config = dict(
    crop_scale_min=1,
    text_encoder_layers=7,
    text_encoder_head_dim=48,
    text_encoder_bias='all',
)
Rows from block 5 of the image encoder of a small contrastive image-text model, named by matrix and row number. Rows with one number belong to one neuron. Each number is 128 + 32 x the weight over its row's rms, rounded and kept within 0 to 255. All counts start at 0. Numbers have three digits each.
After each neuron's rows are labels from the 100 images, of 14848, where the neuron reaches its highest value: "patch colour" is the nearest of a few named colours to the mean colour under the peak. Only what is clearly more common there than usual is listed. The data: photos with spoken descriptions (Open Images, Localized Narratives). In brackets: how many of the 100.
# fc1: MLP up (encoder.blocks.5.mlp.fc1.weight, 288x96), inputs 0-95
# fc2: MLP down (encoder.blocks.5.mlp.fc2.weight, 96x288, transposed), outputs 0-95

fc1.128:113097159148096130144154100153165122163068208097157096159176143132132090149100181201153190157155140101135113154118115128130117129126115141171171126108081130153168110133133170104097094111118122119152120210127095142099095119091116100050179072118076079153144131066083109138123155130142128084
fc2.128:121183128104177128072139122099155132138111081108103104137130140156087123097144128153121144122124156112136133154132098091121118103121143124120131068141086163134092142095146166103160137093076112118118119109141255151152145151103123123098121160168139121109163130116131105110134107168191144115
patch colour: brown (75)

fc1.151:137146088177082113084151123082128176140073162073108147087133104118095144150132110180089159085179140101134187156167141119118148160172109163152103111114067170139158111064090160183191124101163145077171155099169091178114140129103109109104110087151105118114124159142139128103094149127096089076
fc2.151:122111167105149134146094170152104070136138124126156188144123131138195093111100171100184082183116084122104128136092129125142121134155124070058144109161182079135124140137109120102058110159131088131080078125065113079095115166132140112172185141110139143131145126148134087177182145146140164198
patch colour: grey (60)

fc1.192:129116118112157150176069152127149126170173037084154074105113091095157154122130106075063111061115131137059120121152091152146116121159102138067145138123121113121166112129115073152078167139106091123189146074127159095102159158160108125144121151116147150098165156196137140108123082107158105178
fc2.192:165136080148070110116158082092077180116102075157136120099152117126067157097118149107092075119161124109164154117134175161142157178128145155153080130137123148119130095136118134158220144126185143084183105118148184107107127107106102155136095097138109109127106116089136139118119118019152080090
patch colour: brown (60)

fc1.225:154161184139106124136134162151116108142151170119106088140152118130081135125111126138112179124095191102199142127137097115134142119111170159206193136086116150084125187145181125116098133150116190155131130182180053157094129096163104128064126186086143114099132102131135155175139186131080117129
fc2.225:129123134140078127140123150156123137150108189132145144139158121119095124143131130149113141106123097159152137123172184156152124151146138143142125139133110111130123123111125124133150137134133148125129142129127000106123122120135119130091130135125122123135138105128114133127092152088114087125
patch colour: grey (60)

fc1.249:137118136077124126125101167160094124142196093154110103125116122100129159103107069064117117131065130184119115076110141176127129122049138156082132184146176096078109125177125085094113166175133144158108123076155124113143150107167103195171122210091107151092094099115150134137149118109088143149
fc2.249:067121098126182198145077126104078133158148166149170092101086089123174168172101093096155071124132146184099120165119123103112170106103068093083095134114171088144162135147109070090114154142164115121118144074147092135155182166119129118157161146109110124068174098156167093124165137114138150149
patch colour: white (41)

fc1.138:133062174133103146143131122147150114165112105093187154173080146155122090122102153155143130153229066129095171124130139118147095128133099122078120080193110118138120129131107149150090117084090093159086095166088158109121094134058122095133167101139142089149143130086088097114137085184197142147
fc2.138:181099121096093104166130104156114155119108138127092212098115133131058108107168114144056117083141112120156151071121138203172128155121154217180117160129152197114125138185110109150146133123121133140161122170130123093136108067140140161112119100115098113134044147081123140111093136111084119104
patch colour: green (42); cyan (34)

fc1.62:184170122174120134127120132078117152126150086120103130137108131137128133126128119126113108090113132140129151154200169163150140144126146075139100091194121126124100133112108084214147117093116121161137166097183152059140184129132103094113090165171180124161120195102137192129090057062166092112
fc2.62:124128175134101122136155092138113123155084174100130110077144122117099089074092210172134143157145158055147099149099108122103142166163139094152160073104068169179120136103132169129092083124148081137167116173145147120097086105096127092071183091099140129179111152113101156196168150133157144112
patch colour: red (29)

fc1.95:128129102200101122110140108066147136106071163086117145145115162126094120180168152148155162096182146076116174139155130110100160132166106124166092129169108119138153089078080169182143068066128114089142153145111110170113162185120141077121126055191127102131148172139159139099102145154142147086
fc2.95:109126126134181163119099142133079134179144135144171077146149101118184157114104139098169114154079081132082115144102161104114140100152115081029131131136152058123145123122120126100094115136162162110091095104084134140096150156111112152190167154128132167114157039193137082162184169140137148143
patch colour: pink (29)

fc1.281:161137145147110127071083177104071099107197109057046134167179139074114164094118096070107144111102135110091118159095147140131114154114158161123147168175129124107125117107097095150111165126141143130107110093122145120115176122174146147180096132172177120120095148190193135095105133092069127162
fc2.281:111112124129125118131107160099131130175151156147124099166117119131130119107121154121133183127135131135103112161127125107121092121120127109142158141147115124148142123127110132121135149134134138114100132062142000125142138113116127175098160159163148131128167110157129151124152116123152154121
patch colour: white (25)

fc1.157:112092119110112094100129104176155119106127122106084087106106083138177184044137175127139100156088155140115153170148111181128074095123127109128186142134113145155122148133154107200133136137128163134180143134126148170052172107125096137156127115113086093151102164068102210155171119074114080139
fc2.157:189114122108065075093158122176173103112131123128055127172077127123102108083173174125088140114084075111134155144158128103150092158087177151132152159226098129118104141103148125177139118114082175123119110113102087109144111075155131176145112154123178147129089169154118200142157140120112137136
patch colour: pink (25)

fc1.19:080165116107166132164093124118134129116123139102100104110124102060157197150174044104082123109154180115119132117139118141111151155128108146148181180114096118078177102105114121133139158115142129151183187118207101168168150139175146142153126138122131099036178144182148085098122142139113093156
fc2.19:126127100160113128169109104113086202108098165106137125094139154121143176166139080100076101075159147146137124118144168173130161142162115151172082159133163069129142093166138125167176138160206117094188153117132090151132143130118116099146096056124087134122123146111123089101047136055119073124
patch colour: black (45)

fc1.54:122073146128060127184107135140088129125086198101114086087128100108080102119137164120132165182132128112132161090096123184159186163152125181180144138143098132110126159179144144155085120085145158130154151133122048101103101075151107155101146118102117116144161070121122187137130149110093186066
fc2.54:152097137120121149113125102154154140137129157119120141127113154116099135127144159117114117139111106138126165116150154128118137130142126143131129160146133139115138143133094126144148122146120158118119107127123000144106133113150117150104134113112125138131125124127123125129158144128134127136
patch colour: grey (63)

fc1.8:113139110154136132073083176140050087140163105141127079168100148111122162123180059086137138073098124147096120087158172140117080150119164098139083150185134161094143083136103085121164179098155147156148160111120129103143127161154123161128095151156166118137108127122187159105086123045156090182
fc2.8:173148102144164129129096199118157128083139081124084174117148183145123170168178103124108106062108101144107165120199160175124088096151128096168118127158177120087099100150107106113116163126099139138121158058145086105163160150131141133082086118178127126130107185090130149059082072101136138136
patch colour: pink (27)

fc1.81:079153166123151151130183186099158122118131117117184171165200121141119080096157125193210171095121111097154059168137110040134110108122157130098135119101114052159122076129144136090086114170099099126114134141120096145110109124110139126112154125147109153177099116179075105173105127144122132119
fc2.81:137093087122097122140112095167144154154132105163157079110089115162119140151169145135128127115112126148168176069157114131114130118141130104145118151112119149159167133134140116138150145100133161132134147122148000116152119106128099132115151129098119122133116111098150147115144126126144122104
patch colour: black (42)

fc1.104:127096159126119085136149189167159074082128137187123178168127179132150100118158133102185102159162099130151140092099152153122082109115120089158112159168184129076118172149079119108104113122079073154087113121152107085152093121172177119138133079138178168144126168092120132082102151092070146183
fc2.104:118087142160123160156114165160113127119099065173187189139133154126180088182107066086147100160171129182127147085092140161132101116138062157149114164134202069082149109152074134141138144119121149129086084136135161095133129166149164117135153126139156116081154113073176077079108110105149128118
patch colour: black (40)

fc1.22:165064149147093119138104083127139155168083147059136143105129122138105118159099182169107162115145131107088168146131100150141185169193131170137145106170108105179132082132113160203086084069132102131165125144076116082066114149057139097125144133138126098166118150123096116134166108169166162096
fc2.22:106187139112143142147107137161115152136123187059126166115125130116153167145152142153114198110078103092109105126118089095088166095189144112146172126120146095166128106113136173101078073129159118112144164158102093168077125142098088086088145119123066133166179146201115095142126135214137173137
patch colour: brown (64)

fc1.38:157128158071115137148135127142115119165165094155164106195117094171162084104072158143122132174115105161143115143122061095175118099079167139080166114156111125157103162158174102085115167163073110131093074168102141083121088076097120180138141195094137128150129078129091134179180135135141150110
fc2.38:068140132140197156167093178131103097149142131104171154103131151133200135130124125117169138116106122147126093130132134159099129081181111091147148088077178106163147137144139107039032151166168086159108174106135087144123141165094100111088161128136113130132157092182088079137129127152144139187
patch colour: black (36)

fc1.209:088168087123133134082122123088131157091115124099086120064150125123120142089144111144086161060134178123143125192177077101138169130141149137158144115076108173137108123094168122152192162132185133071190159107166127161133179098144118132139054131157086116118096154188131128108101099139090067139
fc2.209:136056146117158123146107137174110086123147121174132127127116141159144085088159170064183070144122095147156109082075166172121087126130122096159139145131163149131120125152082146094079103134140078171090089108096107083092098135170162099101161143065181169154110106111159162153178134079153167173
patch colour: brown (61)

fc1.35:124170061138110119122121094106108190090084133091072132084140136123091146105154092153067156049132148110146133157164090115150135159157147141155122135096114146118132124109138135183171172139184127077196161091170153171107143133139144145140041090145100118137073159171127116081085112118087095149
fc2.35:091114135112171157162126168134122064115153109181158134104121152156180106090132154065215103155097117141163080119093153162121113132125117092132121079097164150118106126139079134058089141150133099182080103116107188089113097157157135091072158135084155165149138093123174128152174125117163164180
patch colour: brown (65)

fc1.130:106074163149088107140101076166144080157178120167109062125087103143163109169091143100157149165125152130082181057107117128121121138115083153130147153150128175118180169071113146106089134129145120157136130111166116116169150143112127120117150144099107094048188090076202118146157170164146121169
fc2.130:069105154166082090112124127133178106132174109165100076115117077153150131156131103153165148137153152150144183092110103132091089147074080110135140157113093166113171142074150119165123167126085109176129145096189083116183161100147155180109156165141131084072144113054170169112147147151124099086
patch colour: brown (62)

fc1.246:096140128135157110125128146130126118185116096176150121133123159166209125177193146074177129117094090175179086197145121057097106129129089095085146099140161029132148134110153112112074154159123106079110103137140129100132114174145128125116142170087146141137108105175151081137085098109146126168
fc2.246:181116117166075116078130086147144127099127116071100137137145150085079129129138131134093161122124102123094196101174118148099140164131136149154132207172098120134148086084106136199143138108140149117142151132115000137132130097131100171129140121151133137146094150116137195103138120117113085107
patch colour: brown (66)