A small contrastive image-text model, trained from scratch.
Training: adamw at rate 0.0012, 6800 steps.
Rows from block 5 of the image encoder of a small contrastive image-text model, named by matrix and row number. Rows with one number belong to one neuron. Each number is 200 + 20 x the weight over its row's rms, rounded and kept within 0 to 999. All counts start at 0.
After each neuron's rows are labels from the 100 images, of 14848, where the neuron reaches its highest value: "responds to" is what is common among them; "place" is the part of the image that holds the peak. Only what is clearly more common there than usual is listed. The data: photos with spoken descriptions (Open Images, Localized Narratives).
# fc1: MLP up (encoder.blocks.5.mlp.fc1.weight, 288x96), inputs 0-95
# fc2: MLP down (encoder.blocks.5.mlp.fc2.weight, 96x288, transposed), outputs 0-95

fc1.279,160,170,206,204,198,231,215,178,203,198,175,205,206,214,181,192,199,204,177,170,196,159,206,207,221,210,170,181,181,189,184,180,204,226,154,211,187,217,204,224,195,215,191,205,187,202,213,163,223,222,233,186,187,230,187,213,169,173,219,209,213,154,225,182,202,241,216,183,220,199,186,229,230,219,228,194,209,220,199,223,205,190,180,174,220,217,198,229,189,172,182,201,192,217,193,215
fc2.279,194,208,179,238,154,225,200,196,191,188,188,226,216,190,189,203,235,204,202,212,227,190,200,215,211,177,190,204,197,196,192,247,190,229,186,225,174,198,198,233,197,213,192,246,187,185,234,169,217,200,206,161,197,189,182,202,207,194,202,206,201,203,231,199,178,225,202,197,214,158,200,214,213,226,151,179,192,188,193,196,234,165,187,203,224,198,186,194,186,174,152,175,188,215,186,195
responds to: text has "holding"; text has "man"
place: middle left

fc1.92,184,192,168,222,180,217,189,176,176,187,190,224,204,178,209,210,216,212,181,233,219,219,222,226,220,185,231,195,219,210,176,197,183,196,187,207,206,213,231,215,179,229,239,217,196,196,175,193,177,214,207,167,234,226,176,172,229,207,190,188,195,201,219,191,199,231,205,189,156,212,183,175,206,226,166,186,169,182,232,178,199,165,163,234,204,187,196,180,177,206,188,212,195,206,207,207
fc2.92,218,187,189,198,202,212,187,213,176,198,189,206,198,220,220,204,199,157,224,196,221,222,178,188,218,231,211,184,206,199,191,185,201,189,203,208,190,204,219,184,212,183,213,194,216,209,228,208,208,215,207,212,201,196,197,207,215,220,191,209,194,189,201,203,206,178,200,217,177,56,209,183,202,201,202,216,210,186,207,197,217,226,192,216,188,191,200,220,218,201,207,204,203,208,188,201
responds to: text has "sky"
place: top centre

fc1.65,178,209,191,189,203,239,195,152,212,197,167,218,189,205,167,196,208,163,198,191,210,186,201,235,191,195,192,169,195,172,162,179,191,242,166,217,195,222,199,213,183,207,173,227,201,183,203,181,207,222,243,206,192,187,199,219,183,178,228,213,192,194,232,198,172,224,206,171,192,237,188,206,216,216,201,199,198,234,168,213,201,207,199,202,217,194,231,225,193,182,189,180,173,225,200,228
fc2.65,201,226,159,190,219,208,194,188,196,172,191,216,193,187,162,213,185,208,171,200,222,210,216,218,211,202,206,167,198,171,180,191,192,211,205,210,229,222,239,209,193,223,189,220,201,177,205,153,194,201,202,210,198,186,186,214,177,195,223,232,212,178,221,210,189,211,209,154,194,276,188,200,202,211,188,192,190,218,153,203,201,199,216,219,197,218,215,210,206,182,195,170,153,210,191,206
responds to: text has "people"
place: centre

fc1.70,217,215,212,219,190,160,176,244,224,207,195,196,191,201,250,195,188,204,196,239,221,225,181,179,178,191,199,213,222,215,212,216,201,176,236,190,186,186,212,193,232,170,193,200,236,194,207,201,179,212,187,220,182,186,208,212,216,230,174,212,194,246,198,200,208,191,184,240,181,184,218,190,174,179,185,217,184,162,206,170,215,211,223,211,172,173,184,171,200,221,192,209,195,178,182,212
fc2.70,218,204,173,216,152,211,182,235,176,190,176,240,225,182,188,196,209,169,210,226,215,215,181,204,199,183,206,195,213,184,206,248,192,194,210,208,200,187,228,218,203,219,216,229,183,217,176,166,200,214,196,209,201,206,197,203,223,204,223,246,203,205,230,227,174,218,176,195,205,140,209,183,207,196,171,191,224,211,185,170,201,200,192,217,196,178,183,188,196,210,192,194,172,220,177,167
responds to: text has "man"
place: middle left

fc1.135,199,198,173,187,193,213,193,179,190,214,192,187,189,194,162,183,182,177,197,172,181,222,244,204,187,171,208,175,190,195,196,216,217,191,182,243,200,187,193,217,174,202,214,195,171,180,187,204,213,191,213,216,232,215,197,167,157,192,195,179,186,179,219,170,200,205,198,154,198,243,195,187,225,230,195,181,198,220,195,219,198,187,170,183,240,199,162,237,183,178,223,182,201,215,223,203
fc2.135,209,183,188,215,181,196,188,202,184,161,210,208,220,204,133,206,202,189,227,193,178,218,174,189,200,176,186,207,211,189,208,228,185,197,184,222,208,206,187,203,210,200,218,189,190,209,181,164,205,207,185,213,193,193,215,202,196,190,218,217,226,194,190,193,196,195,183,171,205,301,169,204,210,197,193,218,238,199,190,223,211,192,186,197,196,176,191,213,221,191,209,160,180,211,206,169
responds to: text has "sitting"; text has "table"
place: top centre

fc1.107,203,201,190,245,218,202,184,206,225,219,184,219,174,210,184,227,168,160,185,217,217,180,205,237,202,210,196,167,211,207,177,186,215,179,167,198,178,183,240,208,161,195,206,208,210,180,198,202,216,196,201,213,178,191,159,190,179,190,197,194,210,197,243,223,202,175,228,165,220,191,235,220,203,187,222,179,222,214,189,166,213,223,220,205,189,176,221,223,209,182,216,216,171,184,189,195
fc2.107,204,193,206,203,187,185,188,192,228,224,214,183,187,188,197,190,183,196,213,215,210,186,193,188,201,230,216,207,189,240,177,205,180,182,198,202,212,217,222,217,209,160,203,221,220,182,207,214,205,217,181,183,199,201,189,199,197,213,189,183,209,219,204,172,197,192,198,178,203,82,219,217,187,194,206,204,229,183,192,179,213,220,206,222,164,216,220,163,211,195,180,203,187,208,208,220
responds to: text has "woman"
place: top left

fc1.60,213,185,221,211,200,178,195,223,194,190,234,186,207,187,214,198,192,205,193,218,187,233,205,189,178,201,231,226,231,206,224,228,210,170,216,195,208,194,191,187,231,187,219,187,228,212,202,212,164,192,168,221,192,173,211,196,231,229,172,178,179,229,185,210,212,176,166,230,204,190,196,180,173,183,175,216,179,160,211,181,194,224,202,239,173,188,201,157,213,225,227,212,225,185,217,195
fc2.60,211,212,174,211,206,221,205,189,201,189,169,223,194,190,217,201,220,219,183,204,213,212,205,219,226,175,199,182,203,198,193,215,197,201,224,204,222,218,213,218,204,228,181,211,182,193,232,172,193,199,230,184,188,187,186,210,174,199,224,235,207,203,219,203,184,212,197,208,205,82,205,209,218,205,174,198,199,209,175,195,202,199,192,205,219,220,186,218,176,183,180,185,166,197,180,185
responds to: text has "wall"; text has "woman"
place: top right

fc1.168,217,213,209,216,192,177,200,194,188,185,213,207,206,195,223,184,188,196,220,201,218,206,148,212,182,225,200,226,178,220,196,192,194,174,218,193,151,207,208,213,237,202,187,196,241,205,225,205,180,238,176,211,179,194,207,219,227,201,194,216,174,194,200,228,186,197,173,234,172,175,224,171,170,182,215,202,199,184,192,188,191,189,167,238,205,178,194,171,245,227,224,200,225,202,224,199
fc2.168,209,195,184,182,185,228,207,192,177,202,198,196,227,210,226,210,207,193,182,179,212,207,192,199,197,226,209,198,202,202,181,215,200,211,189,202,201,213,196,201,204,202,212,202,197,203,220,208,218,202,183,191,211,188,198,200,226,213,192,211,194,199,195,201,180,212,198,208,200,41,188,217,193,202,203,205,195,190,212,194,190,207,216,206,205,203,198,206,180,193,192,182,195,225,208,204
responds to: text has "wall"; text has "table"
place: top left

fc1.179,209,200,214,226,198,172,199,209,195,162,222,200,222,178,216,183,198,194,197,213,194,219,172,205,217,219,214,220,207,210,232,221,228,186,216,185,233,190,165,195,221,196,193,189,208,233,212,234,166,204,165,214,182,190,234,194,225,218,185,167,186,239,181,192,218,176,166,222,216,173,195,173,176,200,188,223,186,171,192,172,199,198,198,191,169,188,215,167,227,210,223,214,237,201,215,189
fc2.179,199,202,181,217,207,213,212,190,218,206,196,226,188,184,188,189,230,213,183,225,215,211,179,208,228,187,150,207,191,191,198,242,208,227,200,206,175,200,189,241,219,199,177,215,165,198,231,171,217,180,223,192,182,205,193,228,196,200,198,227,208,210,212,180,197,197,201,194,230,231,212,210,199,208,172,204,191,196,172,182,226,180,190,187,212,183,186,192,167,137,144,169,185,198,192,188
responds to: text has "wall"; text has "man"; text has "holding"
place: top centre

fc1.226,186,187,220,201,224,189,215,178,205,178,169,203,182,221,201,178,205,202,173,225,180,180,198,218,179,170,164,177,187,188,199,214,249,232,183,205,205,191,192,236,187,246,228,153,183,258,204,186,220,186,198,161,206,205,175,208,187,177,236,207,196,201,197,187,242,202,198,202,218,191,181,206,219,186,220,167,202,235,203,224,203,202,193,184,197,216,198,202,186,200,203,212,190,186,199,191
fc2.226,173,208,212,212,201,209,196,181,195,163,184,210,213,202,195,197,214,177,183,216,166,213,171,225,178,170,180,190,210,209,198,220,223,210,206,188,204,195,191,226,188,215,228,184,165,202,215,176,216,181,187,216,186,233,198,192,200,188,234,219,236,192,216,196,228,200,207,196,228,122,183,218,225,201,185,182,229,194,194,219,224,187,179,177,212,184,167,232,216,197,193,199,201,204,175,159
responds to: text has "buildings"
place: top right; top centre

fc1.82,193,190,212,190,229,245,221,177,203,187,209,211,228,219,168,180,208,207,227,189,194,187,230,193,234,188,193,200,178,179,172,189,193,241,168,207,204,223,174,225,226,177,168,223,176,205,201,206,204,207,235,180,225,213,195,233,210,189,192,169,214,195,206,199,192,226,217,182,205,215,184,191,210,231,190,195,204,193,184,227,187,186,184,193,218,212,199,206,189,176,187,147,186,252,219,221
fc2.82,213,216,177,195,177,180,220,192,187,200,167,235,213,171,199,206,200,190,134,215,196,187,157,200,149,211,232,176,176,186,193,209,196,176,228,198,202,190,218,221,208,210,223,221,216,188,204,177,197,203,197,225,193,208,207,206,202,216,241,247,187,200,236,210,194,243,194,194,193,212,196,207,187,169,195,183,183,202,185,171,173,210,216,216,180,201,198,205,210,223,200,209,160,195,176,202
responds to: text has "wearing"
place: centre

fc1.111,174,188,226,189,232,214,203,192,181,171,197,194,215,219,181,176,213,232,206,226,176,175,193,184,201,175,175,196,224,173,173,196,213,231,213,191,212,177,180,195,180,227,219,180,176,224,176,155,207,194,216,163,206,208,156,206,184,195,219,188,223,180,174,168,222,194,212,222,198,187,184,164,231,217,209,177,188,232,210,234,226,182,206,205,171,227,207,211,190,208,211,186,205,202,201,194
fc2.111,195,190,198,234,152,172,196,215,185,188,191,211,198,194,184,219,207,204,200,205,186,216,195,190,217,173,179,223,187,200,205,217,227,216,233,225,163,198,198,226,202,206,213,213,179,222,200,204,195,198,191,214,203,225,191,171,246,189,229,222,223,208,214,197,204,234,205,225,206,270,174,217,201,188,192,194,207,204,197,201,209,191,160,177,182,196,170,199,197,182,193,210,188,181,134,184
responds to: text has "people"
place: bottom centre