From a checkpoint of a small contrastive image-text model.
Model: 64-pixel images, encoder norm layernorm, text encoder layers 7, text encoder norm layernorm.
Rows from block 2 of the text encoder of a small contrastive image-text model, named by matrix and row number. Rows with one number belong to one neuron. Each number is 500 + 50 x the weight over its row's rms, rounded and kept within 0 to 999. All counts start at 0. Numbers have three digits each.
Before each neuron's rows are labels from the 100 texts, of 14848, where the neuron reaches its highest value: "fires on" is the input token at the peak. Only what is clearly more common there than usual is listed. The data: photos with spoken descriptions (Open Images, Localized Narratives).
# fc1: MLP up (text_encoder.blocks.2.mlp.fc1.weight, 768x128), inputs 64-127
# fc2: MLP down (text_encoder.blocks.2.mlp.fc2.weight, 128x768, transposed), outputs 64-127

fires on: "left"; "right"
fc1.700:569427562566492461475529509548451526513436508564544555566526415567521574592544585496509563473513475552552537556478527459537501449459437508428559567468579487537381406574507556441559541536495479
fc2.700:462426456504473538487497596512433484517542461459553455391480505472529519530510495484554525521474470467486447423527623519502505500429416543576463603532507444496564517419552480575508523472460533

fires on: "left"; "right"; "pole"
fc1.496:549411415484462511534492439476512486593474507494534467570564524481461451456490602434481498520537441589562537489547554523561424566606537498509528474491585417526452515584485534468452472511486523
fc2.496:502567478510470504515555510528558490607615478557440540450508400503450535529433576504539486484509464540583529503535510518540539514415533477477526544403505369576413511573498631465566513590528519

fires on: "right"; "some"
fc1.727:468507559414571542571493457605483580492539463485468486500491488499438553580586504406522487482506477455395520518464457437491484447520453497464635451491588471547438507479416433566574541511517465
fc2.727:571571528517457558506435475496566495467571527560464521449484462527465465479508495558521561559541570502419542450527485579463469490450473501532551488531504463577473515387549579563452509535514598

fires on: "the"; "sitting"
fc1.255:422447473504453492436530483566490534471438447487449537581461551578466406436477533476543501436498405467515575467455558546567441441541498467511560471406507567499521506474499499454480479419445508
fc2.255:476515452419507424434574568428530437568432517474493503451622474567419550466492457551474564601523485558507444538487571528577521483509533506575469529526468512468587431506548455443492553517470544

fires on: "left"; "glass"; "behind"
fc1.184:535569482530422499438545541479524465488376469484548425590474392516421453565571513510516448500521435518463492489548433443560447570462576498527535431533550509514456406430512465611468435503436479
fc2.184:549487429568467509425493580477556411529493418550432496597457494546542444587541573493552558477566497478545494533517510607420493535460420528553456576498505453486525493428547583560558564523436512

fires on: "standing"
fc1.35:463508530476445459402382501455508506507471485545573522479529518466494558540462536529477521385496474547508475517546471489552489509523417403583492438512544450524455466462444514479502510499508416
fc2.35:537573607492536548409660439496586445540479467526509546560544493496540484571569493490512497484544486450505452477536500440396444489532412551434497524529414451463509537539420479480501457475526479

fires on: "near"; "bench"; "is"; "i"
fc1.525:590516513460533543403467505507545535541455563489511475487527435437525505488405406429493460522425402483530465560385513501503516562615552477496438534472482525452517490558472546485589414542473466
fc2.525:468534398533460446521526486481458608427469492408545491519536550546482497436555423458483559421487475506511491559519534415455460520531494481488499593510427655464529433497550423515517438497582531

fires on: "near"; "front"; "white"; "is"
fc1.472:423522565491557577428556548476545480508434467493597522524522450515466404511470477427386488399465555465571513452467513506571535503531508467479429546449504458550517463481518466523571502429465530
fc2.472:469444562424464562561478588548409548424542537432511519511474560591453499474510478480517485542440450366457438453468550499513447499539497531494490463528535575476475542448456436544379550519590534

fires on: "frame"; "wall"; "paper"; "book"
fc1.186:611556631540584457511464503571549495453488431587517546510597535520434462556478492536472541485455491522566463428527472466595509431541449470522498496552496444459419504428449469396529471491479509
fc2.186:539494581478588551435483433489474454416432479541506614492614486410523530443556515508469542478645519526550502486477561490571570536502478567513514503525444491441398468510414446462515471506493492

fires on: "frame"; "paper"; "sketch"; "art"
fc1.741:519591557500538412475484536497592475478537431484541506476524481552449489553459443569445560476422545371544503454519414472589428438482500521502570519543515512447502503366461590403489469526463512
fc2.741:456507544507546454376557534515491421534568476409587602465514404558465476520534503517453492478579560464589539496501462453576566437491469504514495429535567532440422440504426511456490490526507459

fires on: "near"; "front"
fc1.329:465523459551581580475482479487525553409529520428539528519535560438598530385576496490451461496553550563464495545594484519448427487581459490582630463478570532459446487482463588568503426528455555
fc2.329:597447447435415513492487552486490567515430532494415500501467421505610579564496469538470581483437453487545408582539559475484558480528526542548506566430427523571520511503517502517420403495539538

fires on: "frame"; "poster"; "painting"; "collage"
fc1.674:512563576510500402468459487499599507515501447520504548493561496513451501542459476567435552504388540368524521458530387460629461436476507465549529481532512494444453488382503544408543460494502459
fc2.674:484467511494529443404504529511515461537585426403599588480538422549500502497525490501468492487566625476580544505483477450573532493478430508485465479520622539416442443465509554479513489527510423

fires on: "right"; "left"
fc1.403:471518593447511472532558456465452474482560433461582462467469393569528572480492499501511455456604490493488490415417471438452489452432574529578534365521449387497493480429398410520529522579487395
fc2.403:505465566523570508556407513569621437560575467577523466472497524489507421499358532505549601534624482499411448481447504575459477513426500454568583565482541466480498520442490556502573463435476609

fires on: "standing"
fc1.363:444473443439496479485514539524539551584545475536596491520396479533460440494426488492489445573483489582599528488556528422519511433497544462495422452549568460500540427524472502573533425609553474
fc2.363:435469420583415417436541565611524486489587429535457469538487476554366453488482533579520451527569542558519471517523478445421456569529473507493512439512488521436486445488414538454635588519575534

fires on: "the"; "which"; "behind"
fc1.398:471534505555550475484543515431482491496517494538443520537607522536453497490458544557438556588512503541469489444462444502462616470433530444579472461522486500454428491497520495439536412511575516
fc2.398:449438617480454461495554492500564495502647463488476555473461594446480516471480477379526466562586534528409506436531563524502486458548452553422414599453546478493483494405522444515489486539585435

fires on: "right"; "pipes"; "vase"
fc1.343:491425459464476488514525508491404501469514595469545540537543571464505568565478545541443475566639429563449506425452489513513451467516419520572495428455519479494494537475554484483530521558428482
fc2.343:498517511481585525515535572600533411474492420582553444560443496527551378486438546483484485461525434570485586547505484537432497534391454484466471556538518491508480444489582445491498440525476531